From a checkpoint of a small image classifier: patch size [2, 2].
Rows from block 8, named by matrix and row number. Rows with one number belong to one neuron. Each number is 128 + 32 x the weight over its row's rms, rounded and kept within 0 to 255. All counts start at 0. Numbers have three digits each.
# fc1: MLP up (model.blocks.8.mlp.fc1.weight, 1920x320), inputs 160-239
# fc2: MLP down (model.blocks.8.mlp.fc2.weight, 320x1920, transposed), outputs 160-239
fc1.1437:157063138127166185133100203109138151228088131139125166139087114125161093138175133151085143091169159088143109136067075154165092071151138063118161138119134175122110065118128102113134153129041192106117105183135128154123090147130113126097087115
fc2.1437:161154113132089155119108131112114122164146193216143150121200178104090143158151166135083123120080102178184100143077156134153127111126148089105145083102147118106144069146136162086112103186130147116137127147161136172107134146154165110175132148
fc1.1438:128132147170083132107166127144091159102099181120162217090109143125135151118164099168041101083139136136151109125154130156166116060162110165159108080056132153139086121135093118129106110090153129164055127139114091177121113136111118073126089078
fc2.1438:142162118161207138154089091120139128139159118105105097086073123121089157077150114124132099107167115141074144122187047112104125100146061185141179094144107114166161112105134144068185160142139058111110111160170144135129137112143205165077123166
fc1.1439:144102161108133108119128161108156168162120108138151162215111127118119180202140169126138094109134128100115097114140088164114143086046093126094119096158196208111210109106108140103155117131167135147155195086175157097104165109128132082096156099
fc2.1439:182119130103111157108115089160133106142208045145104090077114178171158123169138106191161130137106139072105121184141096106160115080083095142119122096128134120163134099144081102130155085075132138130176110087130084154122117156112126176153167127
fc1.1440:124095127117175116148132129157139085103134107175153110136092109106192159098163118099137144157132085137130176112121077091140165111094131125142076160085180113181111117139107109083170163115065150134081108082125153088077137145125138144122136123
fc2.1440:126090130188072153159129098134110165098129153137170103141101161109116118149143142108112169125171157163137150089058134182065085117081118140164148119104076119125154109091078134138143122151125125195108103143122077140104094148114066105150147100
fc1.1441:119112158096136097045145127157121123167094089153093153198089137152134124115150151119150062139094105117082174146220155131087105129099015165084157166145125134156165208071184137169199138180175143108105162142127124190174138140128123128129123146
fc2.1441:171129180127132182112148157110155102083056124155118091088139172078130130165164133200136111124105178115131118093098115120135134084108152109109110138222113095163106142096093083122120130107094122141147107108204101123157098144127059103118131144
fc1.1442:169118147163162146085114152146116110130129092184148123082147142182151162107123208097109095143142162093170139134087168198136150110128073151089181079137102139182076149120168081124108178152218135064058172155160110146123124124139115128115155088
fc2.1442:095139128075125127151110161114101160118154140070134124142144088092099119095159107109099125135109093126119101145083178156177198095164096127120194081119106142159090103164144119118169071102122133138150106130044164155127190149100106152107140111
fc1.1443:130154137136067106144115146137102151098107174143148125136128121163158055128163180088231131181161101138139123178081137090178178121144129148148159133159112120155153078158093117197114155122092109123113114138128117204137110126163092110146167078
fc2.1443:080129110106138131105167147132150122099154097103147123109166125171107146072101097076173179125096094126128175132149126061137186169114084097095096135159139076106124169112139146076108145104124161157150163081149171131201185169181135064166143121
fc1.1444:136129119107108061159127174137092147104151081043119125075113122063154209152109114140096105079144141160101150111154096130097142196202068119084119181135124139105097084160211049135108128155192151182108081119178172157131113124073140103132131142
fc2.1444:125153153069068076067131097112170093140133090153064072108140188095090185096138112226102098095165070197147151145108124132121112099117121145162111127162143091132134127124121118134135135132090070131123109149099155110133113119145102174127133164
fc1.1445:082148145130146135192113137150132145172173098162129171087130152165097149160130108163107116145130107107097090151171142112113081115158134135142090129224070105129072117204096114182112154152150161125179157114149162141149129178129074124102081186
fc2.1445:145169071126122152126126196122108136131132122119140183057120113099083134051159092128108100107141100113157157114173121156116154161130130098156184098086187141155131160151099121162170124171119138140193141188093170143126092120134155110154133075
fc1.1446:135098158121106083155141118115137170123173092123125138175088122097127191149160152182141145140163154131101167120100151050150121179140088141129139129141161149122067072141075122136094110101085140134114149204171092139162114126132156112144105071
fc2.1446:059125140047146158071166153130141093128110147199137173143143135121182122084099063131097103153185221130128132086103123147145182099150163194213127195130111125139117151113125126161149118156106139126218098129141157119200143092157123113122192157
fc1.1447:083173170103114122128079172093124151049100155096149144148126086114114155076073154135115094131103086126161137122100153179138140150072078116100173124100125155149099179124099207155110162069118120136106120138140126099130098164139070107157118126
fc2.1447:144088148127137100097070130170086171141134048142192160127148180118082108080117185116119090100097091163121195191145128179110183073108137122104159144140046141109126148162114138149132129120156131121131067112113150062098167143122136148130141141
fc1.1448:148106150156123136143079185063101178154107178104122148173122142134122159164138142149128134129114137157169106150134165176165136095156050117129127093140080145121087095118160135153125130123141132082024139119139136160108035098165104130146136178
fc2.1448:126108198059148138145140141096152143149162114163069181156096116101111119130145094094124074149062139163114123160083105098149115085197107115109091145121155177150166117179108111100111097139109156167163115120066194146123112214136178124177209136
fc1.1449:119078187093115130126154148128137124143109134109193143186107174168152159115142130124101123094129135080145104110140159116110081111103133138113121127121136126100118109102111088145123122136168104114110136119131112089165146135100104140123102155
fc2.1449:118121085195140149096112204155147116139125168122182130076143043102098128123135221078094136164173152148123143136138129147142119157137092163138217079209078167082144146083154146187078114136119166127094104159187144142131100085109060085109144063
fc1.1450:200094120122074043146070111130101113168111102121142111157126104143085087157187146231153124108102153152091169186075096075092111143166087098108087160164129121088149128116100121118113099128142146111098142099123184095153120124210113115085126160
fc2.1450:149122115082111111173161112145111110151135176111186123179063093156135078136150101169220166124157128096160155126137133135107117094083182106144158110086080186155111019120123165152157173117119178172139102188121129131099154145104122138131154136
fc1.1451:137150119151111114114128104124111216096183099181125139077118128133135071196164134122179146193095090137116162128176134157136134099104118095091157113139126113178191083130179112144212129188115129170148152143150074133081129108140091119189074148
fc2.1451:138141128153073175176144143088094195131120140120134150108132123121121131133132093152108171122155082165142128200154118083107102080087159126101087164124103161106125117158132129139042055118134140101130168093139128108104077093093150119073058204
fc1.1452:157085074148105203073125205124139118172187158096133100115137129072157138137160108132157146080175170044161156080105128074083098106079167178074177098174134087160103155105146115159125096146120141166119145193098195172081147101099111126191101178
fc2.1452:057112140063177110098123097105185109147140168106111148066081153173153140103096145114146095073123122093150169165110107126022092142142103141090143143140135089120123131156182106072139135089103180188086134102117137123181101166124153093142169151
fc1.1453:141104122128128131127128137160121077147086128142080176134141092139140192092113120151217143223128167135086136125094142165149138118119166129159098114137119161108101123114097152103101129121142120086140095131149124167113086144117178100170181145
fc2.1453:108153192199178113133116129102112173142104150110120144063157155120110167152141187157137123139089103119124156095167105136075118117193164151123107163179144160135150075158159091134115108137125187094086132061102144147103155149120196065124116212
fc1.1454:185142153103131099172158166147118081100155115148136041144122157093132102186127116098131129078098070118107105151169128131169106137144129156127139161121134155174094109120145106108077107113202099103142173149132108176130109161173121099119096082
fc2.1454:101128125123079102116133151174119163092141117149169177182081106119118143154191114099126175166071145096105071163111115147083139218068158130109124088113124113089131111135122098129102096088089143117150139176130158153102086140135125125092149096
fc1.1455:125153095124093112174084051137117150141130086180108091200146104094134077082166169203135125118147134129084155100098122076065132151073134114088152040166090179103155170108160102149140149163190131176129107140194110125122115138144148129104144045
fc2.1455:171162175084130072143101173123097139118175117169112098123158064079123118125131111140148171139101183146097125113094105135100143132126142157143156119123184127141181158091166171190162102140164067141153188089137106118160163093118176102137132166
fc1.1456:113126164080150132092115100131096107141125111137107123125112138121114223148108154167077138026146130135164066185172182093131172126150075130109175143112141137138036111071094130180175100143104155129108139158094152131150115093155115167128088086
fc2.1456:135101098109124100132101087134076120118134088205180194089157142071183103087208119128164107160140072134109128101150142081151178111110093147110125120090055145140078132142064150163117091151160168107130162130092095112049123143108156115164125162
fc1.1457:116156143135116102136164097197132099190096120097145153154144087091067109116175147128151152097168162095129157127094127166181048127095101121099119097112199174095150164099166123129155122120111169142146140097100197073163126101156115145152141183
fc2.1457:144120122130134104105153111134129116048132139207119125101090166086129086146121122083131145136157102128162143127137138122122117155173160092086161127112193115180121133113130113145136156196062097146161142098131154127116107165135126122110135135
fc1.1458:159116155097124154147112206148071172133123138103147111161121151130093120120100107125108107112121128102168131103124139164090081083100155147151119130127106143108137173102077147141165121120099124114143110146114141136098114112153121021138124162
fc2.1458:165140143238147152100103131093174182115123159095133130129137184092134128133144100095152111110121100142129143176136078140127150182137112118088153113124111160115103146158129176068094191097130121119136206134149134127081111170115110098137169092
fc1.1459:127114145163157108171145128084112131105114099109111191139134170086160115137131148095136120170080111107110143084088057111149139207118119175085118103049182157138161176142196128140102179118086137122033107113201167101092106104152154111109151179
fc2.1459:162115141159156132072171098167108174155154079144123087117091171119131120118112087163082125122117088130146121116183150145153126140163100101130134134148156048128230166129162168096145176104128103131128112148162129126166171153102162104141146146
fc1.1460:118141182139155118107151095127156181151162092103107148093152103145167116164157200112118102202156154120125122092160147145159116146078090084199153102175128111114111103107131125150124090162127156157151123142142092106053140157152132103085091114
fc2.1460:184140135149159125133183165136081141141181078082167087174104118113168113126049142095184115155142093086144161130142108152178095143136173163107147147074127128105071116118118132111127087118092119176055119129103082133090160131135137155101113129
fc1.1461:157158121080168139090155132117199115143082033130128095144039081157166108117149166172176110127159098141125116076117158079098113074115147117102131103068117193108131191187147132132113120142150125123135221086143077145143116143120138156152152106
fc2.1461:153124078156143110141097172137142135121150138174092158080107112152204080119166092139145139145171123114175099095096159108075148101105164085154125111107150137111146095087064102136127201105174119090139142121142135171097135111118109171121134154
fc1.1462:135141155142168116095130075110110175156112132179132114054132118105085137080092209123102120107139196109063092114102126116227137146144110090152117140136158145114165135097116126080146087074051167151138107138146114130122099156144124084105130174
fc2.1462:148092136155149119133140128118143149102120111140140081127117140059124140104088106171125139126183114157091143179153104101087090095195165119144115139117102115137075152135114137118137209099125093188096122141075103092133161133124200121117112118
fc1.1463:093146161148148094142086158176095099086176184085098132178146141080080196164113158120135127106110117090162110138068105089199109133149109140115149112151104154130120156107124146154086138114121134108092159098126112137151128125125148135143158077
fc2.1463:125187113124120124157131102149106186108131142115135127080106222144127120127160120131154142109097114105135133114186115126162126145108189027189054141136076175149141118144118157121085171173112145095151147166136152068111154141119151172111092145
fc1.1464:166124138096161145054069110123131124088116143097136126130086117125132163094118176128077148159156149091229107063104100130148128133055196043145120144142129141152080182106074190147144090131115144093121100138143146167130043135163123174132105117
fc2.1464:106107161158101129152098133123138129082159108112094130161145123075136106153116136186137153145191166125138147111162075100075150149152157133146108115143117180134178100161115097157083108121121178072212057092139150116091083131060095168074147067
fc1.1465:153089093064176131069112138141107122113110110078087167121127126108090176087141094192140101109135144112102157178112128138129108217144137102154124106127115146106177086143057179154125102117098162129123095182196137131102176139093130076155117096
fc2.1465:109126143156149111145159130121091128152161176177116161126076101126160117150147160099155173116092119086126123204177119196105172137140131136135164117166149125146131149144147118123128109143117112140182150114108128157097107047133148135129152150
fc1.1466:085167134123146073178152149115111097097059110125115129090055105126131140112164132108120146068141148087144147078135129128130150179153162117109129132149168128119090198088080138135128139131109145136145142144153117111093109122151113142106110139
fc2.1466:160116136124093126140100093097163132137135074156135156164091158152179206145125146150111101110098203177095137084152156160202082095054120152194150105088151127140137135142069138173051118148112098097129115126110173128154072099106178091157097126
fc1.1467:111134163153099135149162148099097132086175105095112145122116144108110177085144189073117173115165116117104150079159104150140097122137107091133137139174130131117155134119118122042075143088090128105102057104144204112117141133084171100107146132
fc2.1467:122082147132141187153143101151146137089105102142075120171152177142121141166085115109115181175146129164115133107194128177109154116106190069149108120095103115187137078137134121123117186121158140148144145152146135140124144123090184094162154115
fc1.1468:173120149161150099166154138133128102145092112113115135081153109144128117163111112121114176149120133122085151118137110105147083043141142119126149124086164106166172098122135104163141153118183067208127112101088128102157175113168102140193149105
fc2.1468:118147115164187139167098114117115115136075082102111114147179151156111143128089083119109156139104131167208099112122127158165128115114108112146177113151134119142140162153130133143113136111154096115109152144094065110145106115103157139088091151
fc1.1469:119095157106144143133156129103140096097108116144132121126103078109119188115112136163193098111092108148127135212135091126114113104210119145140121151118136060156134120147143142106131201157127092095139095150095161161090092146132141177113091075
fc2.1469:128067140164113122145152093090161116160136141110123131097191197078111157147129114094107129140068135117131119130092156161100091129123149058105128134141159125130065116162085162110156107119115113178061167133155114099116164136140110136058155096
fc1.1470:096160158122135137085136203148167150109166134126187072158145087187166157137117108147144106138168149171121143108178095166136125126097131076116096174140169129146076116153134135085157205200112121054143110128133128084154116156122087178155137102
fc2.1470:129112168095120061152114094151116187122196113145139122132064146141149124086125102127122124075063122091093112125157204165186105120093123102120123117092113154134080114116101113105125176120133121111200128112122122130087108111106119129127099112
fc1.1471:143156157152158183107193135148091116115111114086143182135129150086160095115137135136121178112111142120108145186114162067126113089135192121120219099129108076129174088139110099128155118141122137150131157147078085085090200056119179166146134164
fc2.1471:129194135111103151112133114118178168091080110090080133070127154093068157075120063089125159156148177118080187126117124138042127133131160122137139120122171113115150118141151128081090136139085110147181195167109109136086119101090130149118157129
fc1.1472:129164134131173122097117155142096126163140131189145141168139149131134142126163142156168079059135121090084118119150080078065166106085141215109110116111172143099136107137140102105177124088134128118131107130103115108145150063155075151167139121
fc2.1472:145106118173087147156068134132150156157096146145210165139123199092083093119123129136115143096114138131065137135115048131164094123140152128125115122176145097134110104080079099118149159148104151134088175095097128133096144114154191171157117122
fc1.1473:120106153106136127180145151161117128176109086112078114091121111109134065113134134103122108178124159162117094115165066194141074143152128068167109122166139065121127138135084078131126123148094145118168123111070158096151120106123175132129106132
fc2.1473:136130070181135196160178130143137133129179136109105098158089147121139129156100090127086152154141166166169112178175115121127159126164078142102172104089075135145118170120135198144055132094167163132131147109159134147152127102158098085076181140
fc1.1474:101156111124096138148100140113159086149168166112147127126102084141083164159098111158169124159105111124154142100152090088092083130125148112078136144113157079121096159103154112152151041111222117096088142116152144068124095083116107140118180083
fc2.1474:141097135146086075113123124146100166111132173120104117151130057084151118115114089125124129114105143184096074099095114074141148096133177128193083115125112177147152097126140106088128143188095163080135082153192109085139114083214149157174041097
fc1.1475:165124183081141138174082097116088143219101111190120154126118142102165134112167129110146132181070067156108102137147138160122149115093118110149129106152134129105054139190192083150119111093109085132079098076117119129131123180097131138166116142
fc2.1475:121159111138100189112108085144105111130134078163187104139164100127153129140138107076126147025093132118170115116064095079109053075187104073185122144110095076086100173103172034129147164141087200094167171159138066149062128136225136110083163143
fc1.1476:141085146166197135127140121176071167123116086116111166100097119159097123079116104104135175094126116088155128158073084064155171128109117128144062106104093132123087081153147092086116124169148167100106149145103111108149144130122088121131153093
fc2.1476:054130130110092139123104103065096114111110141096132126105104110090133173139085105132189135109105110133125132139089067145094095169125031140104147133141165145111162176057177157113089115100206144164132133054155109154128157071127142160119173147
fc1.1477:109123136117136139140072157160126141115083178128161114154185137095145110090088196158147100169181161107171124180195135122112118159127109107128089095165161134173140126110131089158184136071152162129100120097151171126171118145075123171126130111
fc2.1477:117166118134164181155075063204133129178166164153121104134102109137170101062115146103068140060133171199176132126142142107169092080125135137173148152101173153131083123132115158100136135099159106178129161138075122100149145199124120088137146140
fc1.1478:126110169160111087131138153099068084091145149123088119093230067139145106088151150078164101114101110094088113105172163118091084117118123127110116112109135120176098145147130086113146110175152105154140163117180106167124173107134105131132154075
fc2.1478:189120144136120149167163163081114125138157113157199159164160151152175164133120039121065111151099094161162102149101127112117101135113189124176106134139097111118100111160139163135100112192125092141137095161193117190164106195084179115110147126
fc1.1479:104146152130108136151087028132135175147120150115163127223128118136148145065122138069130129120087172196107075073071085141116107155143182109129133130142093148152069136142083141062160176124150124127134086110148143085155102086126099158153138148
fc2.1479:124130134073131124113079139184182110165110150153159137185104172140085119167117120106087103106087198120130073180082120131100125072143125090151159109121060158141089128068092171106115134115088100132171138134103166098106174110075175099130156075
fc1.1480:159111133124112163120142104166155120141128165190139072169106163149125151145098135151091137143081119184144137128132131122186147158086060102137153145168184110105128130093120151148146100184152095109141178132181158117152162149173119209129140155
fc2.1480:152105086098157097143110141141151111150150111155164094108076154120135105087182119178166119102139137055135101084109085139138167153091202112120155087126147107156109126149155120127147178097098118131145149162114150105104124115113103113130133139
fc1.1481:113145084125091094127129096156069173158158120134111157170089146171171097106133071117130044163105155105195163163136100107156143115106008128108123107003197086112140119152105087119129177110125149135171095134147119123144102140137126123123079136
fc2.1481:176143085087098126178147159134110119135114095119111043110168219113122143150128130121160161142151167112120126135154180123143151121101091145176161083165093124134112150101117097141160138173143113183158127198137113114162131133103139091109143093
fc1.1482:082181126140100109154151143171091153185117068132126098197142120180149117094109157148085116127116145129135131109129188102127167151159122156145092139138149103114140118173124102136180149108140139127141198146081102125110096097153176095142097139
fc2.1482:092126161103121126119103139066136094084117094105128120126077093117118146118175163099090104129175095109119123104136165131105155154130157103131083111152146085156130136134094107084110110110106076046118080120150095160125088104137098171115165152
fc1.1483:151109124103087201138143084120160130207066139191094134177105142162122182128117142118079097042157147103105136111146116212165135155175093153109178101112158159109176100156169146162078107178179102149141101137155063118117113116180156174122084131
fc2.1483:160095170139121130169119133183148097160141157182158097121092167135118160127118107066101084133124099102124076116131166098153126155168180112125093163142151160170146090115133088146104136079136102130145103172195114098127082129137129112060151149
fc1.1484:115078117099212139130116138125106193137127097110193116068129170131123100113107148126048140075159140181129053106175141138146110110108065139126122108099118089120123156123122107126154164126180130124078172170122139097133113110113131166129182136
fc2.1484:136146072125162124150203110167163135143117147114114147146050139193242130113190138128102100166105140134080156083116122110131151086167184143121130077117168127105130207144094136131084136154097120116062147117124110110115156064142164171150122053
fc1.1485:129122119106128139134177119094076149194152139119158131152165088139094123090152149124171138088102128138158122132046082090118155098084062083078094092163100200121113163122078212156118098105129071133107115095131120077168123121119131176107104115
fc2.1485:126190127161119110169147115150177145147102187181179128140123173054131106109117142102111095103136167087163121152091154140155152075103103090199084105147127139126153131088123103151150131124133162102160112172115129149103131109079140123145123108
fc1.1486:138153159154190115104121075151165104144150095182093157071126123215120087161149095156163126088098099132150093182200133122145158065149077145104139134109153110090114160120107179139123175146093144176150114071133108179151103111153079115076110155
fc2.1486:151150138108072084124163187141114168125130145179150105091143100090141165137107102091123092136095117139156153131181115133065101118135146150193123043138097163123184187075080116112104098170116135159115130086108130134172109098183138164133169136
fc1.1487:156007149124112119066172156098188153133146125171123143181067120091166123087126122147126124141082119159112078128135139111167112190094141192184193083151138109165154149141116138111109130172086125138114089096140150142142115127102140123110132103
fc2.1487:080108136176119086109121144149117166084081152156109123083096150108132148136117072137113107143110095145119115134097188143157121124099145083179117101166172182105105175116101127108130090094141066155142131142083119146138174141105170129066140095
fc1.1488:152148064129169117184144154144126156107131145143135131129126117127141130092150138082062112109114115120133123186143123180116085049114108087116066033144146132109142131149137168116134177104138156137135127102085105101117102067095146141221151174
fc2.1488:148110142110149148179159153130124089102097123059152140141145194151155132152147099092068196181140079134151141107168116170117129160159206072153107119157104138163115051164131142159151135088091120101077155093128118102146161127097091117140131093
fc1.1489:138156113126123104188116110118114067103087183063140100086117097094169196112087147088121156117126172115080105149139105114144106142134122080146177098150098129122122104127203111124121075160130117058120144095086125118208042089128134107107137190
fc2.1489:155099088143123141086100110070129084092100115096188188111121160167171119157159110176117145132115130117090125108132143116111083101120090146101143152158135102076098114158096110145099123127171087203113117125083162129138133084217120159140169142
fc1.1490:109135118143128103149137134156122058099131156123104098099154145176130202143146157161144133154137096119072141076180105129125187069148162141137161156112131096144158125149105104085162128136103149120105110084132077141087148101154088126180134099
fc2.1490:140166119109076109159145101150110069086101068128118066149159170112154098083114135137128121174175153125095164116125119140136141150136153173119113106136160119161131129122189128175150111116094132115079075160128061131115039116111160075163071121
fc1.1491:184130120121148133097141183133153145147164125152081152107105175148081134179107129088160206066240138168098139098158095124157172091098133112099121119113135134115152153186182169051131170134157138149121072145134126116079073164162183121114066113
fc2.1491:132139141180156127154187124070119162115119066151113151169109101114138095155131148110171148139155157145136160133144133134120177151114108117137121122111093186092158160095146167134118097127158155183107162138089131085196151133169136158137115169
fc1.1492:166165144131098083158135082143104162076135073148067170115191158159150105055150187060155140164126097148162182165089100167097126144115125152155117122079142120167163168139149085111182125132124135192122152186172091096121121123124143117131191173
fc2.1492:073090065118149108137097178071172140090098178168190133141135136160152131157107025166090143143137145076137098138178062158145112137095097158150153187119119136063139121150123195092183066114114103094186144149134092134123184090108159133121092113
fc1.1493:092084178043123084105220182102156147123067147126145143173099131183107095130116102106142138138162129054093117124098185140187110124116143206152135200140141108152122099133172136130192106085115169141166147147119166029171136168134110134148093115
fc2.1493:122098180186120136073138098117154144215156113131133157084104139098153102050120103113127103107116123128130158172134049139150158126113096116125132091153096132144087150139163125179076121135083108150184153074143154110139151151145126149155184142
fc1.1494:153024141196112121121156103096121122135147181204149130135036177120136114171116138135134106041146066124135153162150204070081127091168119078160093173117098117144176099130139163145128155101150125145103106070110083169171141130116170126102176166
fc2.1494:098127106127164109145111104148123188172185050147076120153191176109115122130152145115178124117157099147154146084219124108149113162137159147174130114090136170139133062201146117099134139110142129134155130181098178165116190117107133150113120142
fc1.1495:164110106101127094131099115112112157132131122129162095157091097102113187104102119131050126116103094171131141132152086085209202096078109059079161098107081145132145122094116121064141088136188112139150145169115155189110078103114118131118082179
fc2.1495:130114117141137117187139090037102172134106132148178077130076173162173122164131133092154146122123145185142141094126161116103175119139133104157083106120129140141179100105118170144179111111136184121156145128137199108063128103080078182174174119
fc1.1496:131175093116115180155125091142138177206134141172086158084158116153149123178149139105114176127185125096098141129143156168078132087095064048101117128122176169085151144143143105113126089141204100095160150167155155139138164168112126061134122137
fc2.1496:112095135034153122152152147214130094196105116115134105138127179127099129106107128136139155131051172169100090149145150220106194158189142112099161127067080131129103065157157090128123143134074118132077110109173125142153123134096155142157170140
fc1.1497:131130123158156123132119136129191187143102129159110112091104098134050114071129208094077083110163128144149099183178099117147157101097114111161132129112050103129121109166082115147109196098094125135131128111097075151157083113103176167100172109
fc2.1497:156161121145134136169127105115104125113108140127109133090111122134169101129134138048168127187102102166104170115122161202105112095095117141119164154100153135130148115119162117187144126142115148110098110131090084205133136149127188138124169117
fc1.1498:114095095132094120130122081125078130189100196127097125126134119143077128110128101142230093133122098134106098135130099141162067166084139134124084058075070131120104159134088124134176109158090149050079126168139091123142129135207144144127118119
fc2.1498:156126122162055131135115116162177135161131112149089114142160185111146147088130091137065220161109109101152052155174113099166169137089151131088129176106159152124119135147115146076081144130139117113125173071155086167168128135042108161091180051
fc1.1499:155094143110174170093114085134137102117135164087171137127087199145135184153156123124079130078070081155140084133152086168102109117123160084162106094065142134121146141127107160165122100147104118127062153139124154139095172179036113147156111106
fc2.1499:137144138152190152099203137080122189144073088161150126169171190103131148176140164136162107137156156123153086155167070140142157095117173121091106154118165148120135118174171111099098115097123128170102108094118151120153155155104099124107132094
fc1.1500:125183116148089149085178193105110124157081094129158130144122126142120150111158121159106136081198143164212152136193133067175156104138125080142115151126124142155172137137096118057120115179141192162126155186152135117144141167125089132108094167
fc2.1500:119130103120060110135101104076068107128172149162150088086111117169103126105107145047138231185131149112097147115166090125159185145104103143118126147176122126068119175146128131105071134191162076172083139097100109126149134132115098123123156142
fc1.1501:081086139092166181125120102136017157113141144124163139195088126105131080120142151171113079152134133125095134122126105198110179099129142148133172190117138159121105135139068148114136120136125145138068134163123105159094096072167141065142098074
fc2.1501:140126146071133121175098114150107136158103085091153095130169128115112127129129137132187065153138121117045168108115166152148109124124128147111086098111128151196143122130086102120095047161152123094138063212150098138068130125139109128156128133
fc1.1502:061120129127103120078120135137097144107061139117100104156163122071116093104069119180105097111138166142148158157073107146124088165135099148094153085101094160165039123121131124164124087127131155104155181128083100128141121191096166066083143143
fc2.1502:184066112126166108117126158168130156115092091170153174097097144120073130127140136151132141100133147143160200135130132130094135107091178108103167089149078114106115089125122133092177116139169118119146065111159148124140108173114137155162144135
fc1.1503:160160201146082101089081131131104152102127150157148113136073170088134137096136157136153023196109110096151131151116175122120137114183159178133109228135154164128121122129160155051114088116160136165117097132153143128157128136186123137117119164
fc2.1503:152107180108147067161191140100176137084120195055077165147140075054105144115110102122132126158098154199092105125089167136170071127115119080083071142173103104126156144142135149097086131167149147190200087089154181134159148145140099155103146182
fc1.1504:121108169116093101109118127124094113122124097141161071116155159178105178096109116112138137113129223101161122148154112153108126185084138128142151135135163093102136193136120111126114082101175141131105107091109102091119088064102125145148056098
fc2.1504:119142146073138175113078105134114180104186129144125140152094142168163134163146141139090078168187120152064147102115060146071112093137118115093178157115165108168095084135103127196055105089058096120156099156125144145116110139087134111108157138
fc1.1505:117105144093101095127139125153146118142140155147140112141148127156100136156093153156174088148098129086134146144125104180173127117094060118113125131145107132081132102168111135129148125139157137105127172093144124150138117121107124083133086184
fc2.1505:107146196097146054147146131121161105148131170181077137103033190084097151096119046106135128094135106155100149136102155176137177161087166091139177129060159112084148153140129149146155106108081107092142163205128050080110146106143155131069148091
fc1.1506:155113135083133087131148118179166101134108169132121103183104115086163124116122141131146146181042128101145164143163124120191119146159168162127167119127112113199101089184101169149106098095137129159129153126129176082187028126122171119128109119
fc2.1506:149138191149120114100110144173102056152088139124104141153092121080184197114080087103161076080079172147100134169129095178150119068182138096155109079078103157092167094127144177086142095149098116198140171144119152116162085136116132188130093116
fc1.1507:143146166127095141137145191155150133102072121112152135123103133150151136105154074165115153099125116133118124128156125102098127099168115082146133095125127108142154118119068139164171155125123137189112129193093126068120144113095106101093166167
fc2.1507:129143102066117131114128084141149104129120152133076175091079137070107213081135098140073179153196080110098194183132104136154115167132132135139164111124159122143131140116106102074141105094138176096105169072126176143045106098181097087064103122
fc1.1508:114088167099114192126144160120128078161167057104122067172141122148074161144067067127115128156156137153075169117109132128135166081151122147109125110142209145137081124112192180115171120147091125126150145097145161076095139086134164104100135109
fc2.1508:155119178167091179086149141106155173127136132157084170140105127091157118121131145172116167169123189164159079109106117084143115123119130087200125150102140091163128075116195093105095094114174118107118096134123148112109114172101200099162109153
fc1.1509:142140134126121109091135130164148118120145059156130095166110122160146119181140152193188115190157121150188117193125164085155111136139130098113109180084072109139157090230126168139117169170120145088093159104189139161135146127146104103154152116
fc2.1509:117190113106102146065181167094120158157193117149173131080134148097085164135118119119072075149167118147148175099121087134079168127096136120128127118182136160188095104129136113099105111159137094099129099117102161189170124111075142102132177147
fc1.1510:118105152114126113140074112118087134161133144132044156115118146146158120146121150103134200115202108130107125073161137064139116145148213123189108134126133211088112139165085094154089134159123110159112166147151124157157141063135167138169138093
fc2.1510:142161155172113121088169085140170111161149131163104048143124191101102107108178123169111114098160108089169140088152093076094102154150175130139144146171123153069217125146156132198108135103109089127173085119114158218108136112111165140111146129
fc1.1511:128118153184155110123132123152151102118136150183136146111149120140210147117129193175123109124106122088163078131154119179174148157100104123117113106136114193101157102131209138113078139071111156126168069150098123193079159185147126112136145115
fc2.1511:108091137164089202147085186146128115153148110161137096107135175068153119186106126097147101152080143128143073104120111122113154139178121155149120078135075106087136119124167136102188075182122152151129205172080159074187142136121138115065122129
fc1.1512:127142128094103128193162111135119113155059159115162097135196141157084121155153140134079094122099110124160148088102112102146132138102173144084109091118097121137160102144088126148118187199155145107113088047128143159098076114145141138107149155
fc2.1512:087178119081164172112119146197155124082151118131136128132085183153106044144139061141133127119099123099125156146109130191132117133148085135177122126150119176154176125184094133139105187144185145122098095151120080089079066121130156154094216109
fc1.1513:104103066121072094130155171068182122105147082129094185101115086125139128149124121135165118162161110124089101109211124149172121139148152047102061135121141203152153111106162109123125099089159097093122178151137181105138072230110164109149099118
fc2.1513:127114134117151095177085105166147140156127127094082134090145123067149075092145120165052135055141167137146098116129138134215162114094108150155117150095156078085118191054167103199099111124117167065149156138126118095138190149151125163116090161
fc1.1514:131121146127209073071139167149097097169083086085185119124124136196148138122117056119146158164120132114148163160100155170126131157134117119108127072135153147095120120196132131174126142132105144118184070106103158156095150065199161085146087089
fc2.1514:122099171141148085096108089119160138133139155129113127116127080078130182118153130115095134184169136110115091083148127172122173126148104119111106077073130134104148139127140112131170139067046128126112188118086174176107142096086125135088089086
fc1.1515:125145159126115121097086108080155141159137185126121171065140077123147106122090131085105116149118118132134157158127192102181107105206115107167125170154122076120113138140167157104106166122122138136130125150125114116109120151099182104140103101
fc2.1515:157087092166135123071142129145120110122131086091199150181181173150096133150127118184120143180144123088163094201166128123106138109145098099121129065148085161160192153123114080126146136228146121135137032093129093173105121157112193181115075122
fc1.1516:167164128109113130147176129138154114136139153169154137171163112165117086156137127132113100190064119181163125133089123151128085120082084099146146093126118145145149126172112098111115110120143108155188127139074143151102080077117093118106185090
fc2.1516:109140176088131139125132114108115114137120140138125150165143127081112163142085149130157165101123091102090152104173108154159173134113181142141105075129085134132149148131146187091099130106089099130150188174142146143137091204125135150115099183
fc1.1517:114138190082131146142116120145172098113137154151093166152120136097130175123091115090168118071113135156118118127122093123179146089116117133139111149099168140087142155186108117119088108148138141212189123044181132129158134167135142134105106138
fc2.1517:179157126085168132089141154114092127093126101089142110134159091097082077165144106114120127112122118075176168126143144128128167102140077112115112151126073142129153106144117085085171147098099115110160139099102129155113089114144150081137151087